Rows from block 3 of the image encoder of a small contrastive image-text model, named by matrix and row number. Rows with one number within an expert belong to one neuron, the router's apart. Each number is 500 + 50 x the weight over its row's rms, rounded and kept within 0 to 999. All counts start at 0. Numbers have three digits each.
Before each expert's rows are labels from the 100 images, of 14848, where the router gives the expert most weight on average: "top examples" is what is common among them; "place" is the part of the image that holds the peak. Only what is clearly more common there than usual is listed. The data: photos of plants and fungi (iNaturalist).
# router: router (encoder.blocks.3.mlp.router.weight, 16x128, trained with AdamW), inputs 0-127
# up: expert up (encoder.blocks.3.mlp.up, 16x64x128), inputs 0-127
# down: expert down (encoder.blocks.3.mlp.down, 16x128x64, transposed), outputs 0-127

# expert 14
top examples: order Asterales; family: Asteraceae
place: middle left
router.14:616451469568412492444383462505551475628443515474510496582541536438469608477502485549469502564551516535532371437489564532558548635530544532567545442529499530488434543427595459525481550512487564513454589455463499507487512538558488516476447528517476481549388534600516528525461525470545476460456496455514471518519462548596445529495538477548536490518492534460423462437451553524526473497437
up.16:526504485385559509450541523443499447562526465497495478585525567523473581525433543540445532478538531413471444513517427453516482473592448525522545475502516544495422512625397427538430550531512479405554502618495462482475521581499513582536478500520499520448561505441473419456527464521504524512546479507455630396537606420512518517551524570501453533463432538501507527544388482486472466487414
down.16:451547551481356465471469422550516507554569503407515451502418451426551600553509563494499453437535525441543461523484519392454518526573494419521454551489401545585544480486470454606486495546465403494506463431497493547486511560549492485466502572489548475570549537418411441506476514469482556525478547442536492485541494515535474554580409414464573492467553544461455515416526488466506578569517
up.17:550411519613536489514510471566503485522509534588480454461473504394607404497491571564513450461612444488459508519489565544476530470521521564455488482394448517559512479555481526488471508417455428467451476520521439477586502593585416455496519565488460611506492514530532511409495499486450412432468488510485550494439499494549494581514475404546418493597568449544522503541464511555515526398493
down.17:377457487534453508559481544479521451463543646554514470482394552532471538406526619488522423525525458480471518495563386512480453450488458547416496453535400486472442408500571535489462558532485421486437449475503464434511463468457464510522495567559411502487501490476497551536531461558438481477462452496579486514496555535495507504447477444496574497529456512572513486632506461469436629554455
up.18:459493526511402491425520564612507437565530472494465494476459457442542570540461549534506469527483549479494431560503521463494508417540465449515427472572543520513471439587566547488513517519546498451564474576458485428534393486509503500521535538450501515491345543507493442512510470560430588575457567570514442447548566543493407563513459532406481582463551462421524406518605543492516487418508
down.18:421417449579503544510437447521488475492449500488528478475434465587480545448504442598411399486563538463498457441512555529476516517503509478623510492515612514498523469371424511462567363506481444523547501460539517558496472618507557518564537491518461499511500512462497478415525403459547438449541554550602511520572481460520487484512442465560417499482524457505450498395569562506545510468468
up.19:484477480452400569554451548512542564457485444527577509460456425523486440584513529564617471389444569578517519444532556537481518383493512534558475533522405535453467478513458494551548506533504434502434499527535533456586507457460527572553544508474437512480434493599483508472422546512478374427615504467474558456564471533531493531485428437522458458475523508524498539435553513545428539441583
down.19:519475578511551434535512478558396440491567549590530481493542430475568560537543444419547527490523548526521403436455441530468561528457590443384512494530476478553488516459497502500479470428550498500432446615567499424532408519441483547606464535479570446506532518411536533583471503461535449430527521568524481512587538434397522498492464547461466509528570494432498487493504495567517537388528
up.20:490579544392426449542455458505515458489429455456496499500517470478458518484468453502560481536487461477489509609528565480382471491539530500471602585500378544506579521487492459526568439505625602505426469531479512548523635516527532526533512413582537426493446546489460501514491514567469478476519598531430491493555489536378466488442531488542529478431523468493465599458473554435498434555528
down.20:540480463497477500496409494426617475542538521541571447517497503518479442420391576474491513522530407474531441530468488447452520523445532523445500456438486475481443506503510537458566389463431524482490467496646432477528555500521506532536550461512407499501464473486568433508512589433617439515482583505455423512459524542450424503506562405470467501529567585475458593557515418447568552453481
up.21:597639465468523496465457546477484470506501597528559431440507484524415551528504504510461518465451479467521535518474530527456429441446605530558491387561498451433549595396558580448525436508532475517505532511516504440473553486503559526461456568430450515551471466551525486437495472454412473401461505506573559482486558577509484548519557529505414471601474527412425465571555560533436529466479
down.21:448534511534453524582440459498431503481482443522534561608530469409396519473485448473499460554538483499459466591414562436475487505528509532458451467542513526504582520454554412437463517576445431535458520500526448608574446507439471506485442521509558391467569530559459608466489491473545428461409447469533488409531534476488563484568591535449477545515557431417478561528533566533470555534463
up.22:484374529524472494482543474529469527552433564523431533465524528396466541532520464515542458519493502553363506506543417476483528553481523458509553560483537479511444439482607416516546499536516528519554567569499442438493474528537512496493614513464511590584461442447557536449312503551499519441450484487469446491563510519496569479454564467488515450506541473577541459387502473555543424470581
down.22:484427445541497487536530486544436488480492530560579496467400489484595533531584594435511525471451439540451540577384551548560505451400462420465551477557478523518580473503474494484565517597457523535477477490557451538510502509478500543475450511476480516429571475444425550482498503489407453431387502498539618466473493468441517543571527428484470432503444549406445447435573551554508543421471

# expert 0
top examples: order Caryophyllales; family: Cactaceae
place: middle left
router.0:526530485553513459465588529521441533391577495529502377580524538521506505481522551495541489583557437596464487468419513493445439522481498534515466462500524424375462483544531479474475449396514493455548543458576487485618579524478427494476499532477548463493455613565483474521559557506507438511465462623544437482538448533431586498434537519426511492484474451513521519529470474560492425380558
up.16:518509531460394480453560573499442515535482455464522471481450550448502565420589456494613526528378477405464508488497521468494452449388465506499462549538437441471532494430488572536489586496486468474526451502575572473533486581505475542522542480482503509517519570548548589515543437546515511449438500536577546468497486461522392551580467488499541599442443445536481544446572398443490565593429
down.16:493524491463547531569508512500577486478531485516572494387470504457520480480504498559456599653451418513452476487520518456607469435598475532569552514526505498567501460572555546528511524431542490447558520489532465471493497595592466454495542526466631556545448485587576530441512452533498527559502504510470499476438432534495489545552523522643570510560542428609458482533526512478464459482413
up.17:494538485428535584514504462475474489490477481331510514444431494609526571560592457558464530567425485412495526577513459436421520517569424482480490520577482547543563499480521473563484565439409501546496481483452512400461487444498548496454531555471488529535570476528522530508483531537499510552391524552545483506469529375470572620526525509439538476409498539487488594467462565510474428519455
down.17:614525442534457586441421494454474472473584513522466519497442545495490482451502438515512480458509548546491515570453416538455511446549484563456555439510511487520461486494508682593535407452475518510522485511379498531659525499559552532452487490493491413521449546510582484465462430477597468539572546507461516489470531423513499540560470435477529479474530509481358464528489523480509405500494
up.18:508495511557426489548380506490474509505444448508495602616421465434488542508451589549492492538504445533392622518504472490480509493532471454502586493485536459459539514415488557390380517541479583527478541506529586435492578477533472533516467507572509426440534514491531528523421542473547529470581459486461485524578444418478569541522534436498544437498525512498614431502455496487583450439548
down.18:411610443551576561484527477458516485437428547472477562396552552469414465533500582579500514429468500506426520476544400560504591445503536447584491529550518510501484479489529499491515561540528421583496474488549518460583530550479491463551508449423495480451501471539574503481566631469477479485521424439481591530357547450540422473496534454514447493466517486459512493523446495466443390457534
up.19:487480553626500576474463511595497518509482473535507454574500572391486430387443447536532514498491484574466406419427467555491499543498535495448542479513513577437486544519481402572484470526487427498500408505497540555560527519531556490533495607449465571513559537594486389417396489510547524582520501457443495492477555451476536532544493486404505447459504510429534523497436514464573565564471
down.19:503561502439464507553505522443552577532559483525483434480578517499561566504436488450523589446472472490534489458381384482511493459455566494428507466511569558467556493566474521607398557450473577488511514516583510555455468515492463525448471542620450598456545522577500434515553556565517575519486526525465465580516511465577480408463533653493411495497475476503555433545484466499472493510494
up.20:556500416539543497474483492365427524566443513438462402543544452569571495448566527453490462474528547436439494538424494576501481584444475480473525522470523509489581520538535498492474552504426493482481486480492528492577498452522588499488540521486492512533483552461544497494510491500478567525434415646475430478517549537573411593399542491473502510439555562483411539373470440578591524568495
down.20:514584574456479449414551494467426532460542466550475409572457546549442499573539514489472491492470523469548509541483480622461477455469467451565544452405435501461503432562523489511419496494454522515577485563505515506610537519462596413500579558446524438505515541403530508429569518518464550553403592533537403505582474507493468506476526438426545481589503466471551515553425547503412487547480
up.21:503463553417528501480456471549550408510525567529505485414491539487538533530508603608422470489531432633516479515440482499467463569470466560488503504550485528603521504598459457444573547504534490507461479483507513525575438451508591537422490557450453513467508450455467539445472557613523500426501466529525508420493497522491537432482420436394503399530460537493532529484532471424596432616486
down.21:532568479491475555459434539364529407488490499517481450498532480485436524496424480540557556520554501416453538525345398465510555466538506505480353423464491413607555464481507533497453485518567515457457597542475529456501503508479426564555499521550484460549559418466459487489477482466517503587414512473499547412541437482448517534473430426492438573507543457556545536446534486489545526523570
up.22:537523510544472501588434461482415551536495512564544451488444562483505447494506531465455466496500625493539381452480446535523521475556450520477500399520525546518543556584493531493452561453447505508523506553426447500552417546517500484442526605496456493513423514433477501626480536496406563533431521605433526539516504511605450442400594405543530436457469492484563463487520495491492459520608
down.22:583408448521521453572505533527445515461509597533496523413501528519485567577556531530418423480513518481611646499522509513457453625568435445471397532510499541441521507525506476458459551500441501539465504475588510438440555460441416507438463468353575453515576464463466516478521449492470494509513543456566398463498513616474489424443482494476497489467477534506490494527442432507476512499537

# expert 4
top examples: order Caryophyllales; family: Cactaceae
place: middle right
router.4:479543553419438530524532601550463536485555410509482513539509426544527507590509473525452547485479558475463540537561509550603467523478589530493428429536482443460512517568438470384503400455535432517462473469549534400421506566497500446398508448543622528446448463590489557469431417467408534501589493428542511475491449422452578493501554521490514554489561486484525469506562546503496516463514
up.16:491427552467584521490474442456507486486573531471538593524525517453496600532469510520492521469586517443437480537539553441601551471425447519506585478605449476397406530482484461542499421543518598550466511493505478468501498447578580479426604567533426489556466491396509478394466542552474375483508518520507475456444482539579502534483508522450527508529459538512516501565488534421550445501392
down.16:474395576478444483503501492547606564427486526473520521520425493461453459539500557608550549448459527519410479471526489421477505505499527503517503561487502561513585499626571492444484474514580470546461519505533564502477449594419499484510507515412572462596570516419428539525481502500553521591521497455503541485441499522587374546568569483519375539457538492465484530446533470580466477418523
up.17:581575489542569515548443535483515467450497524416527494542562486540494475458407562423588524545505510439503429499393377484453444443554547509472478411473559503473527526490420498486476472505522438621539449611595519450476454547508524448475534525436521517488612610557538462466588369455425538522510464486453550504500511509545521559506488476532471447458544506525477513548474493540460463425569
down.17:510581517508484439531472481468445542486535541533483570487567548588437500532529506531494519509610554466425570491530494409541479461574504379572503562440417431407407492541452482532459495504463547405482507464572617541448493513597563460526550452577524532425506446470515535528567517470448514595541462506491536422519531531487527445450559468593530549521496537575430517503439482556548561569510
up.18:437453449499486462477391441468485599564523462466517527570538473497486515523445547468481521547501559550522547541459497540528520463477468625393574525480553556502493526516527510549536534434618488504471442550541426486602547474411478506526542519462499431465492483457448420492465526453487483386606443447463501540500530553474569427488558448405481514472537508446529502654528484493589527415555
down.18:545465519550495482565658440556450576537531500407577476498517464513506434505513429512537524525496492507498490539553492566500550463475558469633495426559483518590573582440505420509464482506441502553442481567499453495576550522449482457435446435424497476492530466480545561423508524412465495423428560492566433495446376580460458430511464475499608507521479500533501507527556554505482418477543
up.19:537515498439416493435509445442516551528488570545544456463550492500560514582453574568536600384544503454586408556503449470481450513519608587540486464559512544447442460430456526512574506536522569469440582536449433445515407517551476492525490531426538450562460438552476508533504533553535441545401546465527495479432560484591423474510512431502481492434422525484554469463469483554552488472415
down.19:514497518510538532544524563498490524554481444405578566501389490590427446559463497542513491450540532498499608595521414501455533535457483494572528519563526528542498506452504536575533544426494498491496538420434505580513501584424495579510475531472505487455467453417489526456534608508505526536496466571521494570477430445547430566618597564534482467561424481586445548488467503499480437507371
up.20:517489491498488454536453542478529603426522469510451597544408535431502526493527505587565546503484484527476550642495439441427551478562461512427444491527427446475518457474382561604530486509426579534575433597442533565503456490454522485566453522517584490511509491515571460470362519487524481526520502440469567443530585523475465418505472518514465525468522453500503483517496467533624412482473
down.20:505531447458395543601504489409531499520560483514401559557487500556586531543464457507601536529493473496447535378466599488494484469560523436453475465496532467492572459540570480482556544539533497574530493439531528552581554520503573496480429527508469528426533482434515401533447469542407510510550553452379439469499503524565514423556451430562508539498507575481581457557496572505552476409501
up.21:593441448564393468483464545404491509535424489544532464549481481506477562417566522462504452425493593475465481520532503477467566464609491602562514460554535488505525527530447518464477498505477527517473449481512516538374497509520517593503480473366530510520523466470504463616464578557432467547585487550535562557477461526445440424536440559490432489505492427602458529565426591473464527522475
down.21:584521533420506421427441511489515514491473526557486505481445485519453535489562444554461602528466430512473500456563510575545586458468497473351550542398611415412452542462464493511463480486552511490491433549578604551522473489470551445568496582517427509547510557436496458420449433511463393569566483550398438528522494484507475564510588488491456457547522460547518510492487432534510487505505
up.22:575496434514566463501574559513482500396486458579529487543583444520537451479491593562524418529424485523601486529441499479473455457453474444511542524478436441541525466521542453420524552450490451524462557373544468513613473404470484424452471477488470481604514566496578538484451549447492498475521400573469583471502588466571470538537558566407461505473485582478543488525468505533581536490526
down.22:515483510576434573469580416470519470482545571492528461516547435581526567516527484496567416486563506453446530480506512501476490489470547498472511449539517506469484475413547546505567445452501552566502539457557586521527402495505451454653480497555517537500488461527503454443444474455520479433576496552464458547452532487579454485462546498442460487506516470399605625430483611428641471471454