{
  "train_examples": 45211,
  "encoder_shared_expert": false,
  "text_encoder_parallel_block": false,
  "text_encoder_positions": "learned",
  "momentum": 0.95,
  "adamw_lr_other_params": 0.0015,
  "batch_size": 256
}
Rows from block 3 of the text encoder of a small contrastive image-text model, named by matrix and row number. Rows with one number within an expert belong to one neuron, the router's apart. Each number is 500 + 50 x the weight over its row's rms, rounded and kept within 0 to 999. All counts start at 0. Numbers have three digits each.
Before each expert's rows are labels from the 100 texts, of 14848, where the router gives the expert most weight on average: "tokens" is the input token at the peak. Only what is clearly more common there than usual is listed. The data: photos of plants and fungi (iNaturalist). In brackets: how many of the 100.
# router: router (text_encoder.blocks.3.mlp.router.weight, 16x128, trained with AdamW), inputs 0-127
# up: expert up (text_encoder.blocks.3.mlp.up, 16x128x128), inputs 0-127
# down: expert down (text_encoder.blocks.3.mlp.down, 16x128x128, transposed), outputs 0-127

# expert 4
tokens: "shield" (36); "apiales" (31); "lecanorales" (19); "odorata" (14)
router.4:492546537489576577481443582474477463510461451514420456402483660596612559506550461506538448495484489528525515465483468492482485490584553522535496516608487513498559596513447475573509602469473498578522462457538437472465509523511574465451459503549552497478544519403480508517531462499507430494456516588498523417419576461503472378532480471497508464593481456467518542506592573501509488445607
up.0:458424483423518535533562541540517486487521603539460480512588464424507492519410598520519474410455519523573333456523493474473488438486560434526429484456496495483524431535548488565412490459554483529454466514523497537565501564476462489540475490474459570535511360536554573534527586478481513531438608492489452497566507437483506567519509524433551551452467602491535549440514485409480452590459
down.0:548465459457538564479464464514393471476547532471550551526573541435449569377520456463564529596509451515531498462497573466519483465499467540495554401465498405467396517423527509424532507468502471480562604391563572468510473479474409529609536533532477454493467525510428596493433618479429456517504475519485502545531500587566479515467478474582485478541505480464431452462509484533523596521567
up.1:571495572536585527512463460505487471492492419443468510548517589521506450442498449424407455547425560452470554572482528542466543480444423445540598479516525504507503579491385623493515620504522485500544551485398516432532472390481494540506593617456496463459461492436550514507480485477393439509496427468443524434511448464472578518509471456488539485512566462523540579457525508544441443531482
down.1:547449522524381506546510544554528538517510649431425468529535522530505458525522450541459485519492514534544423455432530513546501543476487422512609455439439510424534423522545449481543488467483568508543617456410518514580374452496491645558554534520545503529429475398543494416479442442454507519525490436451455448529471536497464531480573494511544474494483485456498441447537503551565547554442
up.2:477474472534492492523484482533617493550518556436504450558499485540469435441500481484517503500529571554437465524465584620467526469556512570540482518481439473439570440500402475333486449589538435458511476488499579459469555519531546552473478462494603462432550532502465579390492531440417606489509467451506449430530523487434554491431597557509552417445490483498551496529459475474507534560560
down.2:545486480545465478526502515536532485459434445506554581484507564467419481480457466372450462480474459470487438450529493438508484534483502533391513363512540570491460442514553516518496425518454489523539590466515533465538439511511404594594583497457508449420478529510429496499402490552513505532497575608562453467483489586558586611492499535523493477485614525513504415575564477504520439572467
up.3:514509455534467612563525417551544483495449416581488471574457554372529476485575497496428568447498514543476476449542407455535498480565473536458560524540519537409472510436604476473513440534446497448615476560527539521535509478498481506443469514582465531395560509503550492476452576520524478482496474436446451426432521490461495512593468459465547485515533510523428564528560410626567571483466
down.3:527540574417422518477434443513498542518496526463531497562549477487444471482523568452498411468514456612502525402505554478551533509480392472538413542545508492472509423562492482537613454538541523512506522463496512584431374544455514426460532532570523540538476490444500502556525487525419563487474464608508497482545444535571472477533607586534417475480480509471479466434451484569457593537375
up.4:519619412454488500517519612474586560542531541450524568554530512544531432435406465522471508531483502502452514476563564470514548610420483408492461595405430498452599474547382561443468532433490539464500531528572463489477472465491442470525496464461524458492504481463526522580446515477546450450472571410509416412606513499588598505510516478474492458509483481556524511505505421438486511530502
down.4:538516513489510516451539525500535563503457468486557456491431485546494467511475409492551418392478536573437525520579378465548538454569408545452580554571579481482478486463514518414553522559426512507443434466433542565470463531505512558528491430425497476568494454548571495529584534503377595476601477496441486572444465486541509592490464455453536436521445588439425474523510498505468561533527

# expert 3
tokens: "," (73); "class" (27)
router.3:581483482494542487481617474544591459570541475537448511528480507492393514622509587476481505589491462534510469469472468533542514442564622457401562489500512535505512554446622477485470474452453466452467510570610592560517555503496537536436435420463452583540365420504479570479526508483490448524471538525437518516473507502484507561536462527446451505411489513507496569456471451452424526497546
up.2:461457499547543497467519480469502555534480497543499455550410477440492444408509453564461523485445471516598409441473546520528509452463534506467397524479473603446559570515521490528495459492437556623565602509409524528510482563367471433479568488531458453483544586439531467566517482525473511520543557489554554451536554380533453549412506502518520474485584517557436495512548430599469532449444
down.2:495500486434489521456505583463482467515530519543421430626422541450495497438435496522562593436461519488450565525533485574510542507532575483488422550542445517447568561469527571547473541607411512542451533513447469532477526551435531407424531529469457439490501572519402539466634472515536460568453461525511505475435491436471579434441474440486493529485529417493563510525580458568482507404530
up.3:505504423427515585521464636435446534551502575531541479454525494532516474603496531510430503592510494521490420615472493513477460486485511522527469530447477513536473442462450436396453511531469409478549518439547434442461540473507488473459450496635525565456572529597541499581467502592550461459471521504469567512488531433452482481465544566537475503508457479388489561463499520427627502415478
down.3:467443492458551538491503510459506428522549386570507426515451497451455429543481632499525606495484472488438573533531489508485551443568543533491422543517547459565476570466456556549515511538554491500383432571561437429448639534489530404412507459434406557482475504567476522584539543581561470505509466538512562508485530475463436533516442524536484528429512516468553521492479451478392500506531
up.4:493482561391474535534419637534503512517532575586581544468483476464517429552546450439484490470422464479457496552489552394476501531446416472552362424442489508522545515563520513517436489545557491579541583528578473449509515581503537451472433502536536504510453572522521468543516472564478397499512443472587440498521391471499557525531499509497504468479545496434475403492476425576502580470455
down.4:513517545418554546560534507534484444508483574539559513496446538464508550493502467554462537437387560349468568479510533488423513546528397497543391447482481493537566428534492462512488487513498519481473396454601438466514548519518501467446492585512456459438549567450434516543530507578500453553544534512556466441481410427608508435562494546564473441499561506479575457528518415503505501581414
up.5:542523522439513511512570617549465472510490504510553485465390566578523418422491460541491491484411611567492448512410501518522571584546462502573533429495596471557491444467439460523514578537548506461556546557526464491481447493456427519608514546526484391497533486480507435442508487591460520484414439518504459552463497449635462570468504485500567555475417452480565504511502559584495490472511
down.5:549474456522555487534488494494400479532545484527540472540539464490659547507504476504542469504495376507541422583629542501524485545459504512538571486527431509507413499473546462464511493593493497499535510395469443473490491418459523534500607501465510529467476598456482450529514456444407567491546519412587545444573547506493455538528418393496487511557541533493483424410492497519577456396481
up.6:512525471584510468525558505407578513486527521532554484560457489428523452487544529503571383494523549463413373521539462464473484554552432428530504495523474465363444468472503552554502489471543410525543467438532432554565540438501460454571416482537446521507588484614503504505561532510524511518426546509426482490535529414520529501487397508435437527551488556531483588582466463501491615449511
down.6:543582462507512466431546483457426539521522521484564450469440522485472546513481563449585429466450480478449507527487417568537481498585437496586555426576520471465497507466486483535450544561454494527568386427533534542453635469440483494535428508527460516582530508541437476444613491528530505489442506500510434551448508484488546485488391489498377495634499567500593554576419484496510506452540

# expert 8
tokens: "class" (57); "magnoliopsida" (23); "fireweed" (20)
router.8:532586545476449518536434564477440539430411527543500466523566553535572543521447475560426502468606484515476577621519479558558486406570595551547547501535436489459476485505471453545459487518471543480472488546476596453465519452559416432535510399492544480547451391515544397439485489484524582486398478433539489492490501555418533477458421478484515497514460600541506494440498575537484448498543
up.0:540581455449544544415531471559573451487495489523518483436537493524550533549557526524510484526370581522468467416515473491465537576572503497513518492566508457534518462373553546448414496474562526535505439501469532508461537484464439454426457516549445484483412525410579495513468625587526524560506461488451536527497457560508514544492523503551517529576445315461576424531522502461445504527583
down.0:493519539461611489476491496483537446516507396556563484493509489493476481554463647490451476456497476483444617520557473545442518473573499557506440472544593483610523498497458470495461484498550507470451378494528441465410626463441481332469497428538407493452471513559548516585508526573477461514461470593528592530529560468506423515510456509543462526520533551531534457501448486479456480524495
up.1:518464597486576610480530521430535453573421425383505576459463511501433506610485400402549498513430430377504584531477514517435559431461530484488412476496529462562573486513563472481527581543540545504506437444533488435444558531509555509459565512488537540491585473536488499528509464450477428542545576535485469459490531492515492499547526562523525440534593485505496471427415487549537473532417
down.1:514495502440557428457509452511486492486491424568547486444497518549464461516450605495431457487511453521419620475566479536522479477605497586519525512576545505538479521519437501541472459514557492367409443505527559480378599482476436346552477420493429489488443567579510495539500538554534511472432531521532592574500564457450508498499438490482428564477487519531561548495455519472495498556576
up.2:486489448516531470613538509539554468469477475439494532469390528534461530578573517375543537516532457526501447574539577505564550576489525500487546516556453501501494460536515487454569418490534552545561443604560525515463450487499498487637443461524510454547499443486561533502481481415344411533588451486516525529503523450522498485531475420399563437439491556496468490423427434501464513529564
down.2:434503584522434511446468467465438575497452505490504493518573430538526480385459461576468506576453484491532509394526471447451439454518616492507450449516501456503533554533489549514473502466531463522433592412404507425562505491492577499470510595528539508464492530472532461549485521522596615462406596536517564505520505486485463460408613569511520517548490435457508488572588579520521477453427
up.3:510473438543528486501469475503501428533488550498539497421527471479579450525456503499462515444536663518584478557494514515485478563398608477488512523431538557391463464571433555489429434439498478490423434441511604431416477569573562415448452485490554491513511585670496503549465496542478538474584529488508487488502491533431510548469545493463525538549493468474533574415455467541487491512475
down.3:464530540512605440509442484493540460524533453459518586471485553484454424535505521506499398551469526548428521470567491461347580516580482518431463526562528498446436510452492541473575521498430445511516502550436486468488461435457482505517452521578532482449458445586461615430482485556460523530501569488551543560514483553475454519477456456523550535463470361516578607469456567616563471534536
up.4:518455454544482513561554548499426597562530492481538488484500443551476513498416511497532475518482579492490453379489487530510546580529552502437458557446549530514631491513469524445524517474385525479453503413420559525422478519428494538523518560637551540517528499466548436395528515579412464452572495425474376517438522500528390499497591475465438519522482495443524476501494540515499585494438
down.4:585519454475477503579610492460427512525511403598523490463457484425521557485469458564523483463529510489517494500479423554476552555534592481466517473503565498504555512495495548467506612474424501541464546586438507525490499503499475548511460496544552519596547468520467408401540483459475506493463531487446316540479482617444479479502496410461464490487531461574518445605505474570447598430447

# expert 7
tokens: "cactus" (38); "class" (29); "magnoliopsida" (23); "polyporales" (10)
router.7:477426494524480498496531506499368472617509522618486502534511502501541442456452511570520584515468483426471526446489477546538533627466481531564418436446587428534586581451475490535501545469454574441429418455547566427431481498476390478475530496564545520529522491491475516504573443505498506490498490489496462546511435446464483451604550567554437521477556544441484470521477511570593619511487
up.0:558474408508500412507458526482455513528462568563524517576455433521382472559593578500441460568466507578440443447464495532608527571505482472465469512485597477547518510505506555467503456447444474490508553485471492426501462553427474511510502490495419482448453549516494427515475462609450395526448580504538473585556419527464486565520561518479543483420613497475551506539568439506505625504438
down.0:488530599516473537378532436485503564529461528546453490464523514536449451493574530516431467536415410598490456315447481631519456480415507470514552496536576462564537567546544560506448562408497548489487542461503475518529462506489461533511466499527368509499541549497478445449552455552563478550473442545460527510507542536456494516572530517483509454461525504388501547545499473395553541454516
up.1:500470455487412497542421589600573567462515539440438539560518476479404513483465453595627455458622506486497460539526547535512512559525587496502459559496407491430495524533535466503510460436486528590427478450514420522477458510540495506525541503537517449492489419435535503378437434518513406477545566541559549443474562510606461439471574454476528400488496464511554526465537465499483490458463
down.1:513512535541500512451502364612427533440443466493535589374512523505529521424567443458521399564478549438559458377404499505547497580513479464534548480472507498482567511478540446503489497497492440514555540440520571524508438465479485593564511586572546589507408575470471533485485561436513476454468506509545429546541434473485624477465485504473482476552532474464457499546415512508488585522461
up.2:452431478546474495494452508604505459540433571566496489489544529474497396500446489553388506452473498434467530494544560459534540534536431474563489448483496542480511444431515471564586475472503469417478490531452421533525499532484489517450565581422472492521418432534436435462479553490546351510461483503487512540536550444509509522614533510509519642456558522548528428500456503520561583634569
down.2:531563546567501541472584444462505516600473413519569506434427524466544559525503508538622487489474378549535499444453459462554403480507534540556518453508467383504465504554457481393487532459571560485443460402521488513571413521523542578533475527537527555541530479467398541416498481511526517518482504523545494462490505460597477418499436425523377480502524543457589505572461546537505524479455
up.3:545462481542476566563501398551581507507490501528411507499431528382557550495476440501468474465454495504516465431448453561437492420550607516436516427510535516462589469599535526524562567478510465492477532509498428516529429592599519473437532452401480492421445528479523609525386456573504402483512568488519501471508452502508463496559529486551536484525598381518548501520505517555559509467534
down.3:453490487454478390479472537457470449430499512383587569541568495490419460520611446491554447583441450556486434559541420496517481478476432507488519484486486487401368477484484461560530509545562509512539474422525505477530528438496477531523534542581545516570525480537552480507594559410540627461547510505418411570409501492477511448520495537438535443547476598463548495441530499464517519542481
up.4:459468549573428419482421588538539514489495414483500535479567534559479388495584442526482449434540522591582506509456476477525511413490531528486593505501548513432493581501491493496509476441560514445581499566556424471441583461564503509512463489520485558505425502385481465562536540466480441509525487498453456480453574523445493515527470470416543549460452424476543561396588515569565523439615
down.4:567436505520517514569598501450528516507492453517505511626426426443548576448513520506540531409516537428452547570536439559540478604454502492455532470526425554514527409561572506467462551483471449563440503456491457567594552529528525502443575505568582432431553602478496458491512550478543481507446454473536459598496474460501484556465450562516451546582458449589567452461432532508558508489434